config.toml
model = "self-supervised image encoder"
dataset = "capsule endoscopy frames (Kvasir-Capsule)"
train_examples = 42238
image_size = 32
norm = "layernorm"
mlp_ratio = 3
parallel_block = false
projector_hidden = 1024
temperature = 0.2
init = "kaiming_normal"
lr = 0.036
batch_size = 128
decay_fraction = 0.3
Rows from block 7, named by matrix and row number. Rows with one number belong to one neuron. Each number is 200 + 40 x the weight over its row's rms, rounded and kept within 0 to 999. All counts start at 0. After the name is the row's rms in percent of the matrix's.
# gate: MLP gate (model.blocks.7.mlp.gate.weight, 1152x384), inputs 256-383
# fc1: MLP up (model.blocks.7.mlp.fc1.weight, 1152x384), inputs 256-383
# fc2: MLP down (model.blocks.7.mlp.fc2.weight, 384x1152, transposed), outputs 256-383
gate.912,143,180,235,172,213,193,213,152,200,194,115,289,176,233,236,177,208,142,121,276,149,205,311,153,209,208,184,288,207,228,219,183,210,133,259,217,239,161,174,197,229,224,182,146,167,206,263,259,223,125,192,217,270,227,225,285,240,176,188,169,224,213,294,237,227,188,220,221,205,183,233,236,239,159,204,198,245,217,199,177,157,152,273,178,230,207,231,173,216,182,261,208,215,177,234,195,190,201,229,298,193,220,249,205,202,193,193,110,141,223,207,236,184,241,187,256,208,151,162,185,285,221,215,128,210,228,209,219,229
fc1.912,143,103,231,225,228,170,205,250,305,211,180,161,190,188,240,173,264,220,235,204,197,153,208,202,287,137,253,200,182,204,197,204,258,274,235,259,176,226,264,175,223,158,206,216,165,235,188,189,125,235,235,132,239,177,221,250,187,234,263,299,234,197,113,239,230,242,230,178,248,160,164,226,170,216,216,184,266,131,180,190,201,226,158,256,157,190,147,256,216,123,195,266,198,244,186,185,237,243,232,228,162,160,188,206,239,144,185,160,170,166,151,208,214,154,175,143,281,191,154,146,238,205,212,177,131,199,138,201,118
fc2.912,137,196,207,139,194,155,189,215,211,184,202,180,181,248,207,217,188,166,240,194,248,158,238,236,228,243,201,182,193,180,191,231,211,279,251,212,230,246,206,204,189,210,216,169,198,263,249,223,154,254,196,170,157,269,177,215,126,229,255,177,251,217,105,178,202,253,180,235,221,148,172,247,218,191,251,187,83,120,188,186,189,199,221,171,156,205,168,254,151,209,184,242,212,222,147,207,274,157,181,190,147,183,127,160,206,196,182,224,187,199,181,233,244,158,247,216,189,214,169,206,198,191,219,248,153,236,150,184,153
gate.914,144,201,168,216,274,180,162,181,245,241,282,219,172,168,181,226,149,247,150,195,175,172,180,249,230,156,176,188,200,240,236,145,176,248,138,198,269,251,159,160,216,248,238,235,173,256,195,198,223,198,182,102,319,215,178,260,188,236,130,267,226,181,197,245,201,167,256,162,236,171,240,179,162,207,232,121,190,149,254,315,237,209,162,193,187,226,228,135,226,194,273,177,178,186,197,176,281,211,205,248,168,157,221,226,172,234,187,164,172,175,188,210,141,236,209,136,223,162,173,197,242,181,203,176,214,199,174,192,174
fc1.914,144,253,219,132,126,197,197,219,175,205,148,228,259,248,159,164,246,188,189,207,218,234,197,150,181,198,233,223,135,213,204,223,207,163,251,174,123,160,227,271,193,161,242,226,237,171,212,191,231,197,200,219,105,132,242,175,165,175,283,196,166,210,219,191,214,214,150,188,178,250,137,178,275,169,170,270,228,192,201,120,151,180,172,176,182,166,186,197,242,209,178,181,245,167,131,228,166,286,125,157,204,212,204,207,264,179,216,188,230,272,185,175,293,187,234,204,270,186,175,192,181,208,199,207,134,215,218,205,240
fc2.914,132,181,233,198,179,201,165,148,163,275,107,214,185,129,121,218,167,159,236,192,158,154,192,219,201,226,225,221,174,219,142,190,267,228,203,219,188,151,235,251,257,150,197,119,239,226,239,97,172,274,163,230,140,143,253,175,174,208,198,179,225,137,214,215,211,232,218,227,189,168,180,250,205,140,220,227,192,226,251,132,140,131,237,166,218,176,186,230,188,179,118,183,291,163,167,222,174,166,229,204,176,247,208,253,231,222,204,161,290,176,127,230,287,169,168,210,173,216,173,181,251,253,236,204,158,163,198,204,219
gate.915,113,190,156,150,195,215,193,168,117,198,214,218,179,160,202,177,210,180,243,210,200,210,232,186,193,243,323,201,159,153,177,155,136,207,227,176,270,242,272,146,244,220,275,215,150,264,302,203,162,234,198,174,127,181,135,214,190,222,229,217,194,153,230,179,146,129,188,186,277,212,239,162,204,210,201,239,200,166,90,170,210,151,219,203,233,223,182,198,222,250,242,175,289,207,232,198,199,250,197,227,157,223,135,201,174,200,244,277,207,210,202,242,222,226,200,169,256,187,225,192,193,149,263,182,134,189,168,226,176
fc1.915,119,221,244,171,197,152,273,209,241,245,199,221,242,209,207,176,223,215,222,256,223,185,149,231,237,218,191,238,231,187,206,198,144,214,225,186,150,204,258,239,178,217,244,140,247,175,253,171,317,190,141,160,237,165,182,184,319,213,181,192,272,237,167,234,201,217,127,209,188,184,250,187,225,239,240,212,147,231,243,152,240,156,208,233,175,193,246,207,163,197,206,152,154,171,177,248,231,201,274,177,178,138,186,207,162,238,261,294,183,131,127,124,236,113,196,150,200,182,205,218,225,141,210,193,221,208,175,228,165
fc2.915,118,155,236,269,181,201,171,188,203,227,123,225,216,177,209,177,214,162,195,178,223,239,164,194,253,198,150,197,222,244,188,190,174,235,181,187,175,205,203,208,231,180,160,203,152,131,223,181,179,222,256,194,200,200,165,226,232,186,221,228,136,144,216,265,247,256,173,224,226,228,246,134,199,220,141,215,214,241,191,231,146,190,154,223,189,163,172,310,283,225,247,262,185,198,228,219,190,188,111,216,202,152,205,280,255,73,280,220,201,235,220,122,146,176,248,222,184,213,193,148,209,250,179,328,237,153,241,164,210
gate.916,118,222,211,203,226,165,149,208,129,270,191,294,248,240,128,265,179,208,245,240,141,204,202,182,203,177,233,187,230,235,220,106,255,162,130,193,192,193,130,208,235,82,178,211,226,125,205,217,221,228,148,239,195,118,162,191,235,245,236,228,209,168,148,151,222,237,217,151,171,253,229,164,210,125,130,142,209,148,233,192,182,268,211,280,179,202,225,187,189,206,210,237,184,218,190,193,259,169,208,279,193,188,148,157,179,171,216,216,174,176,255,156,220,238,252,248,226,202,250,205,196,222,223,221,172,249,172,159,219
fc1.916,131,262,223,235,219,240,170,209,201,224,165,179,133,207,162,227,173,274,196,261,205,221,225,195,259,196,182,220,199,186,238,176,241,131,230,186,193,160,225,238,221,197,244,304,191,164,268,170,177,163,141,180,152,86,184,177,199,224,102,240,238,198,248,149,283,185,160,202,202,196,165,219,203,197,196,165,177,183,179,206,211,207,226,203,198,96,190,226,218,319,225,167,156,146,234,160,245,193,182,231,174,226,175,230,145,221,233,177,277,187,145,150,188,253,168,282,177,244,195,213,226,129,169,168,168,247,191,211,252
fc2.916,132,257,196,263,276,269,258,196,139,199,205,127,294,202,195,278,178,187,181,211,193,202,194,229,246,176,203,231,182,137,129,165,193,177,172,240,237,204,208,267,219,208,209,215,146,252,167,240,163,147,133,249,160,289,275,204,184,229,142,229,202,118,132,95,274,204,237,190,171,256,243,216,230,194,145,180,189,178,227,196,203,258,180,218,123,177,185,238,169,192,191,231,179,247,212,185,201,128,206,188,177,219,158,186,244,131,163,216,168,144,235,234,181,196,201,215,224,229,131,190,215,257,204,216,277,219,230,204,254
gate.917,116,186,182,233,230,249,204,207,193,264,251,254,176,194,249,147,237,120,173,176,234,146,269,200,231,185,194,191,177,166,187,181,155,278,180,189,195,163,230,214,138,220,205,187,188,174,226,201,259,229,220,153,229,222,182,175,253,286,201,197,198,188,187,184,226,186,223,166,198,111,251,230,227,178,219,165,169,131,189,192,263,191,194,248,188,189,145,203,124,225,160,220,222,204,220,157,191,196,295,133,168,198,212,151,256,257,164,204,240,208,226,158,249,278,209,172,207,185,189,130,173,205,165,194,157,235,232,263,276
fc1.917,099,174,189,217,207,134,207,147,142,167,209,248,191,131,271,290,233,202,143,178,213,180,213,226,203,191,156,238,247,199,273,178,177,255,224,220,222,177,178,228,204,151,158,150,206,200,227,258,146,155,269,215,227,207,127,279,256,208,186,157,198,205,201,205,220,202,260,184,177,218,123,228,245,218,198,211,204,155,198,205,191,225,242,179,191,235,170,272,190,180,260,246,190,164,184,207,200,280,271,139,229,261,183,152,227,214,195,186,212,181,167,204,191,215,210,190,223,255,128,184,219,164,148,163,195,231,146,213,173
fc2.917,102,182,175,209,174,225,140,269,91,192,119,202,189,209,189,210,251,324,204,168,188,206,217,236,289,233,184,201,246,172,195,158,239,234,253,169,205,274,212,245,241,275,209,208,219,151,202,199,215,209,256,178,188,191,171,237,236,141,204,189,189,225,149,152,202,157,218,241,199,239,213,148,232,240,171,169,192,161,181,219,240,210,180,101,242,179,230,233,233,184,198,220,235,123,151,161,158,165,246,144,223,271,174,220,168,190,263,235,255,215,142,245,179,242,217,177,234,237,189,265,170,269,166,187,167,181,188,223,208
gate.918,114,158,222,135,189,237,186,256,198,266,284,192,243,139,195,256,188,180,209,237,224,203,235,208,204,216,237,136,173,157,202,200,172,135,166,222,186,182,219,170,150,134,182,235,179,235,195,224,150,240,170,199,208,211,199,204,183,253,214,217,150,205,236,244,186,206,175,229,204,249,192,213,153,192,174,188,171,111,196,154,130,145,217,240,257,135,129,224,297,133,190,188,224,195,282,222,207,196,217,221,232,145,207,181,201,221,286,157,190,161,93,233,276,257,129,202,206,215,196,222,231,178,202,212,188,182,222,242,217
fc1.918,116,155,239,225,216,214,184,142,141,209,182,135,160,255,244,226,240,139,137,177,144,255,217,137,232,182,155,141,236,119,237,225,261,171,192,186,195,274,176,241,240,272,150,134,248,146,205,174,256,218,265,243,230,205,184,213,200,170,154,166,214,192,149,245,176,195,221,230,194,241,194,227,113,276,218,181,265,181,208,142,246,220,216,166,212,214,158,180,209,222,215,221,169,205,214,142,202,222,194,143,172,128,187,267,179,237,199,177,253,252,229,88,222,174,182,217,277,229,182,217,151,193,225,161,145,177,181,155,216
fc2.918,116,266,201,119,215,189,157,212,180,227,144,197,179,224,143,231,213,255,140,243,259,257,160,229,128,234,244,188,222,243,250,176,206,258,201,110,192,188,264,246,219,251,206,233,189,160,180,176,198,164,163,143,273,163,202,243,222,196,243,208,168,152,142,155,201,166,239,230,285,130,179,252,286,217,191,175,224,185,171,178,146,247,147,244,225,208,140,153,155,143,252,221,256,182,208,166,186,205,188,140,235,251,277,165,287,165,188,151,206,210,259,190,110,188,217,202,210,162,284,140,256,187,174,171,213,225,265,229,184
gate.919,149,171,137,231,189,172,186,201,142,168,166,223,215,240,192,219,217,249,211,172,241,193,199,137,202,231,246,239,180,237,174,212,236,178,171,189,166,214,102,187,193,191,247,247,173,178,142,138,182,211,167,280,151,174,220,246,211,239,233,242,90,155,180,242,223,238,175,245,179,252,251,264,183,239,134,187,246,232,228,170,157,120,183,259,171,175,180,170,197,248,206,196,199,165,196,185,150,202,241,197,198,191,163,137,283,218,170,133,254,204,228,217,230,216,220,131,308,237,220,180,181,181,214,229,259,219,214,241,180
fc1.919,157,246,165,176,154,172,265,205,114,115,204,211,235,236,152,204,212,214,235,117,208,173,180,214,247,161,237,241,210,197,220,231,254,223,145,204,228,204,237,167,178,168,265,255,201,207,159,130,122,234,167,292,155,178,176,146,201,219,219,211,128,165,191,260,164,223,208,182,206,198,204,242,212,225,190,163,246,152,221,199,132,170,170,293,207,153,162,219,216,254,189,176,228,120,210,187,196,228,188,159,209,180,203,229,204,172,222,136,218,182,197,230,257,214,254,62,269,201,168,210,191,223,159,229,224,213,226,156,152
fc2.919,157,187,153,244,232,177,205,226,175,201,199,160,195,262,205,169,204,171,224,201,277,228,197,108,145,238,211,157,256,203,205,196,180,158,124,240,146,210,155,181,183,201,273,175,178,138,235,154,229,240,214,266,162,234,154,161,200,239,192,162,168,196,202,222,255,180,203,200,187,181,197,210,195,193,255,176,226,250,201,152,176,187,130,208,258,228,195,227,196,265,206,229,291,194,178,247,212,194,228,283,233,219,175,199,227,184,222,154,239,154,218,215,230,235,203,155,263,203,145,230,159,188,151,236,215,202,198,140,105
gate.920,014,158,159,194,221,127,119,164,163,219,218,237,237,192,205,122,174,239,171,240,190,219,199,227,216,277,299,192,175,147,251,211,230,202,162,240,184,223,245,213,250,226,280,164,198,214,177,188,175,188,187,251,178,230,242,238,208,174,186,205,231,227,154,159,297,211,202,224,210,222,228,200,152,214,167,231,199,195,173,202,160,194,210,229,198,152,146,187,185,179,212,251,197,135,165,216,232,152,218,217,158,222,165,199,184,265,181,186,181,173,188,229,270,289,208,208,159,209,161,279,214,188,234,160,148,194,178,124,218
fc1.920,014,253,240,216,246,240,302,271,215,190,142,143,183,247,225,235,234,155,203,165,200,141,215,158,222,145,129,208,244,240,160,169,187,221,270,146,229,188,183,159,178,173,109,212,192,238,181,222,200,178,180,119,220,208,144,212,159,231,183,252,222,167,227,199,110,217,190,153,208,198,205,178,217,165,179,189,195,218,208,200,172,199,179,205,202,244,235,198,225,235,239,159,175,218,232,226,215,201,162,105,208,161,237,189,229,111,250,219,233,184,247,177,191,136,218,196,164,180,203,169,189,173,150,210,221,190,222,275,174
fc2.920,016,187,158,195,225,160,212,242,258,237,209,179,219,174,202,248,189,179,183,176,208,163,259,214,228,212,174,193,195,248,187,221,173,201,202,189,244,207,274,192,195,269,182,141,189,206,242,257,201,227,188,127,206,181,205,224,205,243,197,194,216,186,196,220,205,191,194,245,201,170,195,176,194,153,169,192,209,228,235,215,189,183,273,128,217,214,229,207,193,115,194,194,206,200,253,191,256,224,267,157,229,114,216,155,207,262,184,181,174,285,164,261,198,249,210,145,145,186,191,291,182,199,120,138,222,225,193,228,290
gate.921,130,219,207,159,190,265,169,226,193,228,204,218,193,222,176,152,215,172,205,217,133,146,192,168,212,195,155,142,224,182,145,224,236,243,182,214,267,258,177,169,84,165,208,221,180,139,190,204,113,228,207,181,167,213,192,205,199,218,205,177,195,203,246,236,122,174,168,227,169,241,195,214,182,197,214,201,211,164,259,156,269,216,241,240,154,239,215,218,200,199,242,191,211,167,136,199,217,174,315,112,167,213,174,261,191,147,316,162,169,207,224,201,237,216,167,157,187,156,232,180,246,152,189,167,187,202,113,222,237
fc1.921,131,234,187,183,221,210,165,228,188,242,208,215,187,230,178,145,214,167,203,236,173,87,155,178,191,195,164,184,255,194,158,210,252,271,202,169,235,285,149,183,158,215,233,202,205,115,190,193,156,202,203,174,176,227,177,170,149,201,222,203,219,167,229,286,165,220,161,189,139,267,184,207,161,225,209,221,198,205,214,138,225,285,222,261,205,288,172,289,200,215,201,167,205,182,164,200,172,209,294,143,153,168,185,240,229,177,297,168,175,221,197,134,268,241,208,184,168,193,247,179,215,210,168,143,170,212,187,196,233
fc2.921,113,262,252,194,192,206,166,215,235,240,287,226,261,207,203,191,181,219,173,176,142,169,205,272,205,164,123,167,243,164,225,286,244,260,237,254,212,238,198,260,134,237,170,177,150,172,174,189,120,207,122,257,127,225,223,131,158,210,137,177,155,185,218,217,204,228,216,175,190,231,159,153,181,235,186,174,215,198,258,177,181,227,230,191,210,226,190,246,234,261,198,220,256,174,175,199,187,275,210,169,244,227,258,269,212,168,208,240,190,214,268,187,193,227,209,211,182,203,234,159,221,180,190,244,195,165,182,235,192
gate.922,006,233,222,209,171,143,209,151,199,162,240,209,201,209,201,235,225,230,182,260,245,184,183,161,268,215,220,233,255,228,213,129,148,212,193,267,132,194,216,181,223,263,219,169,198,178,203,173,216,198,165,235,157,177,216,203,189,226,232,226,154,173,309,232,281,221,154,152,212,198,164,188,213,185,259,213,180,104,195,224,174,198,216,142,166,176,145,222,76,242,217,259,212,222,180,209,210,334,219,259,167,293,259,148,213,193,168,82,226,187,185,152,138,189,217,201,243,193,208,125,199,199,216,191,242,168,216,190,246
fc1.922,008,198,222,271,137,227,189,233,232,190,238,272,162,172,179,255,169,122,224,203,257,187,207,239,224,202,224,233,263,191,134,152,212,184,245,196,210,248,260,200,195,130,148,164,197,211,192,196,172,270,162,214,152,190,213,178,227,176,223,235,226,183,207,190,218,233,188,215,293,177,149,189,270,127,207,174,165,202,300,225,176,270,187,259,178,192,207,223,206,212,234,242,204,234,245,204,165,217,214,232,155,169,212,215,255,117,144,168,215,230,150,114,84,191,187,163,213,239,254,189,225,233,213,170,170,234,191,195,229
fc2.922,009,206,211,163,248,184,214,189,232,261,178,166,230,208,229,160,142,150,232,231,178,195,214,172,142,187,230,171,149,251,216,175,222,222,162,177,247,170,180,189,196,192,204,226,163,228,216,231,190,164,230,165,188,304,196,189,238,230,207,144,178,187,171,212,158,196,161,217,177,242,200,147,140,240,153,231,196,268,150,166,212,144,158,233,237,189,220,211,219,139,177,156,258,229,142,219,205,149,186,183,248,156,163,187,201,209,203,229,182,234,235,231,281,154,238,239,163,207,146,239,160,170,152,222,167,158,181,288,224
gate.923,013,177,159,196,164,194,221,176,210,265,224,205,183,171,174,156,194,112,113,163,166,202,118,176,225,192,179,234,196,152,206,249,152,230,192,188,176,237,241,203,154,181,183,234,160,209,217,245,170,184,197,224,269,197,207,292,178,142,215,174,93,140,200,179,135,172,140,100,278,121,211,144,254,182,222,228,186,238,193,233,229,217,136,214,189,208,240,257,169,205,193,237,265,233,169,215,194,193,268,242,240,182,165,203,223,238,210,127,222,237,172,201,237,241,243,201,245,185,242,114,224,152,258,234,229,179,212,209,211
fc1.923,015,203,229,176,220,199,234,217,186,161,196,224,186,211,254,183,269,236,320,187,195,204,303,178,167,247,224,163,232,235,223,156,273,201,205,215,251,138,162,200,210,226,248,183,234,198,227,158,196,203,153,234,161,204,166,120,216,219,127,207,263,224,249,224,236,155,230,200,125,267,161,222,71,273,180,197,150,183,216,188,187,232,232,197,250,187,162,147,177,200,176,186,191,174,240,137,202,207,166,170,176,237,288,182,161,231,148,166,152,142,212,173,183,197,207,254,195,174,221,252,190,261,176,137,194,231,205,153,206
fc2.923,018,235,194,234,196,238,231,244,225,199,194,228,161,167,184,192,193,189,163,251,217,157,160,235,222,180,215,275,269,177,148,191,199,185,218,311,234,265,187,191,159,147,209,224,179,189,167,304,252,182,127,199,163,161,171,170,161,180,191,190,207,195,226,190,151,268,270,231,206,134,280,207,198,208,111,202,204,185,221,177,275,129,188,182,234,154,163,245,241,135,151,214,261,159,152,215,186,238,190,144,228,207,188,157,197,196,197,173,187,207,106,142,170,218,146,156,210,175,262,203,234,247,175,237,235,272,205,163,138
gate.924,136,145,181,295,176,108,173,205,187,241,259,237,244,170,244,201,214,221,195,294,181,180,197,170,125,182,235,179,119,268,173,163,168,257,186,120,246,190,154,241,174,257,238,181,145,200,194,295,165,244,164,172,169,212,176,179,166,261,183,173,206,212,200,235,142,219,216,240,188,223,201,183,114,211,189,184,248,171,197,214,146,259,73,251,230,247,145,176,186,150,175,241,174,288,220,229,261,211,225,169,231,195,211,176,184,208,258,114,198,139,197,209,221,214,192,236,148,178,233,191,255,189,169,216,260,190,153,178,176
fc1.924,130,204,226,204,183,209,235,219,188,179,204,165,209,194,160,215,96,228,205,198,222,178,111,172,208,167,126,249,255,207,171,172,230,214,232,159,168,224,241,254,148,150,187,189,162,264,234,133,151,157,167,236,182,149,217,156,176,229,257,199,167,166,153,216,156,300,206,171,221,213,209,204,207,129,280,256,215,244,167,236,151,212,188,276,185,223,170,146,225,202,132,203,152,239,186,188,166,206,165,211,126,232,223,123,197,196,241,240,227,175,225,253,222,194,246,228,259,229,195,153,97,222,187,246,142,190,221,184,136
fc2.924,137,241,156,218,251,222,203,190,269,238,138,210,204,259,161,243,214,168,157,202,288,219,149,226,196,257,210,161,213,146,225,201,236,237,212,240,210,259,216,160,176,119,199,238,162,257,198,188,135,145,142,250,241,247,181,159,191,163,189,210,263,270,129,152,208,241,257,157,185,185,197,151,207,171,169,156,180,228,174,147,195,219,219,140,189,241,142,223,181,242,115,278,223,171,280,259,211,224,184,217,224,229,190,181,215,187,212,220,204,157,188,249,219,195,247,140,214,257,218,256,217,263,241,265,167,186,278,246,226
gate.925,086,216,222,171,190,204,144,167,205,241,171,220,239,131,158,239,118,195,242,198,227,205,180,173,209,282,203,137,194,166,234,143,174,279,141,158,184,245,216,221,230,158,146,207,241,130,246,257,185,257,281,235,123,274,246,219,241,141,239,266,222,190,212,251,250,224,282,187,223,194,164,173,151,209,193,212,224,199,183,178,218,214,157,309,177,184,200,116,236,152,282,176,281,213,188,172,182,255,263,218,220,193,141,83,212,270,197,182,193,231,201,148,261,199,226,217,217,216,193,247,269,133,182,205,183,237,208,162,214
fc1.925,094,248,216,167,243,211,184,216,219,192,221,259,224,164,217,200,235,206,203,142,181,209,152,274,205,216,235,195,145,197,241,144,165,184,181,110,227,277,235,233,170,196,193,202,269,189,236,201,202,188,254,236,181,255,182,208,285,138,188,260,162,202,205,246,202,120,248,207,152,204,185,87,158,210,203,237,153,162,136,191,196,269,151,210,165,84,217,212,260,178,266,184,231,213,165,167,172,200,195,159,191,182,125,129,226,244,253,229,147,171,142,178,296,195,252,137,192,226,200,237,240,176,208,255,202,199,205,180,156
fc2.925,091,199,263,135,205,198,224,220,152,241,189,204,258,171,278,204,226,180,197,221,224,213,178,217,202,192,217,177,230,211,211,167,177,225,176,232,274,215,210,211,232,273,145,298,241,172,201,161,124,144,209,202,166,301,217,248,164,177,150,203,255,160,186,157,247,174,258,177,126,241,242,214,204,161,212,217,203,163,189,224,229,223,244,210,193,149,231,250,196,185,229,231,241,186,204,244,206,199,222,162,193,200,234,149,176,219,167,165,188,201,267,249,288,171,232,220,245,134,234,179,208,154,178,252,242,152,160,213,159
gate.926,135,174,173,237,183,173,184,186,218,191,179,262,248,183,209,142,136,130,209,133,195,195,251,222,213,182,185,178,143,142,236,224,223,249,262,157,222,198,140,201,193,232,190,146,248,186,224,191,162,200,160,214,189,172,235,280,207,213,208,182,254,203,283,205,242,235,191,326,139,193,250,208,172,203,243,159,184,179,189,157,164,247,122,222,274,219,182,189,235,232,164,267,223,195,197,151,161,161,230,237,187,94,123,254,223,203,203,276,177,218,246,206,242,232,239,105,162,203,194,200,154,186,159,174,205,201,163,171,160
fc1.926,138,35,181,149,217,228,202,197,226,134,221,215,145,207,245,243,208,332,234,181,234,161,241,228,183,160,193,167,154,234,180,182,188,140,214,207,256,292,197,192,194,251,180,183,165,174,228,211,222,184,222,218,220,200,160,168,213,171,191,205,192,123,224,208,214,148,209,178,190,198,92,202,132,254,200,132,178,159,143,218,285,151,277,166,110,197,194,143,235,201,173,129,212,165,219,209,203,166,220,168,174,213,207,161,229,180,193,239,119,198,163,206,214,231,174,250,216,195,279,237,265,215,196,200,178,173,153,208,185
fc2.926,137,178,102,263,236,214,246,162,197,210,170,178,193,288,236,239,256,243,184,217,155,173,135,253,229,195,219,192,190,219,236,211,208,151,185,257,229,248,220,244,186,244,219,126,231,195,196,276,288,132,165,248,214,206,162,167,188,199,203,167,217,276,171,157,173,233,176,189,200,191,218,244,196,216,159,192,162,203,236,188,210,188,258,200,201,145,239,267,224,220,139,166,189,204,220,208,230,171,215,168,157,205,230,249,293,210,251,261,283,135,106,244,201,240,198,236,252,172,228,150,221,181,168,195,213,270,144,245,165
gate.927,012,168,218,180,192,211,97,158,210,247,206,191,214,209,226,166,214,127,160,172,154,267,211,234,234,182,75,232,278,204,184,198,133,225,198,218,270,177,185,160,251,218,202,185,142,150,255,250,192,238,162,181,233,196,227,196,274,174,216,240,173,188,134,175,129,194,191,194,237,262,184,179,217,184,211,212,227,236,217,184,239,173,188,166,222,184,172,209,197,183,242,157,176,223,179,100,163,177,163,241,181,192,204,222,216,152,190,159,200,236,219,223,226,191,182,266,262,174,208,212,228,209,193,159,225,212,196,161,126
fc1.927,015,228,179,146,202,162,109,263,239,198,238,183,244,217,274,231,197,110,84,175,167,251,156,206,210,182,112,244,258,238,203,144,149,194,164,192,251,145,191,192,209,209,170,237,202,191,295,203,202,214,217,172,192,200,265,264,237,160,190,200,149,182,176,189,144,260,142,214,225,263,106,167,215,218,202,217,269,226,233,210,230,177,184,206,197,187,166,202,222,213,225,194,178,249,194,159,163,136,205,203,150,234,233,225,204,203,195,146,177,239,227,222,224,114,267,217,224,145,193,157,211,236,167,193,261,207,222,216,129
fc2.927,017,230,271,244,131,195,210,189,190,216,195,238,129,230,199,145,120,228,226,225,246,183,200,232,228,166,195,194,190,246,177,141,237,194,234,186,251,205,218,234,185,220,175,195,265,196,171,225,259,196,209,205,175,240,238,152,211,158,297,223,294,299,206,225,202,135,211,197,207,168,126,169,203,192,205,172,233,189,219,229,224,222,210,166,230,223,200,146,231,149,196,253,204,238,279,186,264,277,138,128,191,191,224,196,216,178,233,155,174,156,133,244,268,247,156,208,156,152,185,240,193,168,163,199,198,252,92,136,195
gate.928,149,220,254,159,216,125,175,239,225,172,220,205,195,234,206,178,162,227,214,152,216,183,232,218,217,138,104,216,172,164,162,184,207,233,193,204,246,250,209,217,184,143,273,244,222,229,241,215,184,202,257,172,253,138,174,154,222,114,209,175,170,246,190,210,161,128,117,192,191,210,180,115,231,153,185,231,223,151,244,189,189,161,219,220,233,255,125,216,223,209,231,254,233,143,269,205,173,150,154,258,149,344,199,233,163,211,182,195,175,211,191,192,219,190,213,146,144,169,174,260,156,235,243,232,219,211,200,186,277
fc1.928,144,133,176,202,242,173,179,192,198,170,234,187,210,186,211,273,224,211,210,174,179,217,207,161,189,221,176,242,232,165,149,240,249,133,200,186,183,283,192,184,176,214,196,162,183,165,130,255,138,187,263,198,259,228,167,238,232,189,178,251,182,174,225,171,215,245,159,161,221,137,186,218,225,251,192,155,209,166,203,192,178,162,239,159,147,177,254,247,166,225,148,174,151,238,187,228,179,204,203,165,115,195,254,234,219,230,206,158,164,213,132,220,192,227,102,190,205,170,209,257,249,219,223,174,243,234,209,260,181
fc2.928,138,180,182,190,226,181,224,179,229,195,166,113,183,183,168,324,175,193,217,154,198,221,223,118,200,168,189,243,145,187,218,116,181,251,185,184,242,254,209,158,235,254,197,152,161,128,184,212,224,218,182,174,228,144,161,194,197,225,220,220,220,191,177,205,225,288,239,238,248,183,153,220,186,225,185,235,135,167,200,164,166,204,267,204,205,255,271,205,237,244,173,179,175,197,163,261,196,228,208,186,181,219,252,227,196,173,176,199,258,224,201,175,204,184,285,201,233,172,207,220,215,220,152,250,219,212,199,204,203
gate.929,013,230,225,148,193,221,169,225,230,156,259,238,202,190,163,130,183,135,196,150,208,268,168,197,239,231,212,243,259,196,248,243,186,295,197,233,256,213,254,241,226,292,200,234,252,215,187,197,238,174,143,222,225,228,156,251,163,200,147,179,219,183,181,186,220,193,221,217,230,190,248,228,194,193,153,208,208,77,207,103,247,271,274,190,216,231,222,238,176,306,219,182,159,219,215,155,155,169,193,187,157,222,201,197,208,235,201,199,172,136,142,226,174,211,296,168,228,157,263,206,206,202,202,233,166,151,256,202,147
fc1.929,014,175,184,186,172,177,158,165,181,119,212,245,209,144,199,165,211,113,128,183,248,207,213,234,206,229,183,228,187,187,215,249,216,272,236,227,195,210,247,227,192,282,209,188,185,186,259,212,257,166,237,255,279,192,154,216,168,177,152,162,200,234,153,200,223,181,183,253,272,225,175,195,106,220,187,186,163,118,155,130,265,253,240,245,183,253,237,208,184,291,198,209,234,151,194,195,123,194,202,153,118,239,159,209,180,267,252,180,244,79,175,216,233,187,254,173,244,160,209,209,230,223,235,246,224,107,239,178,188
fc2.929,017,174,234,200,144,173,200,170,186,198,263,187,200,169,158,274,116,248,212,255,180,172,240,235,203,146,183,184,207,119,271,128,221,133,180,172,239,219,180,185,193,220,206,244,133,222,230,238,242,216,187,139,109,246,251,231,240,217,251,195,189,258,201,184,216,194,207,235,178,177,208,155,201,164,231,160,178,273,265,212,200,169,188,212,236,209,150,206,196,107,246,185,215,288,193,226,241,149,209,244,188,220,213,240,234,161,218,246,200,205,134,123,210,180,214,265,161,181,227,242,165,163,156,227,149,221,189,156,210
gate.930,158,262,240,224,243,310,133,267,130,190,208,218,264,217,214,171,145,232,199,216,147,195,223,208,217,215,225,217,232,224,135,239,209,182,235,213,245,183,148,219,205,194,202,163,262,241,248,179,121,151,133,256,254,185,196,240,300,177,197,161,134,187,197,168,221,200,226,219,260,205,265,256,278,202,203,252,155,258,178,163,140,196,278,173,280,179,208,237,202,219,221,270,165,164,220,269,200,200,204,232,233,146,156,180,184,165,200,206,199,198,262,235,218,200,106,230,228,187,148,244,189,184,168,173,198,173,269,200,208
fc1.930,152,186,164,189,177,106,186,187,282,155,178,193,173,186,177,250,236,211,221,133,286,193,197,181,202,228,224,153,210,198,281,134,159,224,150,153,184,183,231,180,167,222,151,269,124,209,166,207,216,225,267,172,219,173,163,243,134,221,222,233,236,173,239,211,152,177,201,176,128,201,148,181,123,195,183,154,243,152,249,228,240,246,79,217,105,202,207,136,163,176,130,159,210,269,155,162,261,217,207,176,177,193,343,172,209,213,204,204,240,203,234,168,274,185,180,167,219,181,218,143,190,270,255,205,201,227,148,212,163
fc2.930,165,142,204,249,167,156,203,109,250,221,207,182,158,123,148,240,169,152,208,227,211,100,127,241,175,219,199,330,154,212,203,236,193,259,201,202,195,208,230,252,182,242,175,226,122,201,170,232,235,163,214,217,210,196,189,233,124,203,229,240,239,201,164,259,234,208,165,201,214,251,241,208,279,197,190,221,218,241,209,202,179,207,203,222,209,180,240,210,205,205,195,204,136,105,208,123,241,180,185,168,195,189,198,147,227,230,217,152,255,193,167,222,180,175,253,135,152,282,164,181,282,268,220,148,222,255,177,178,173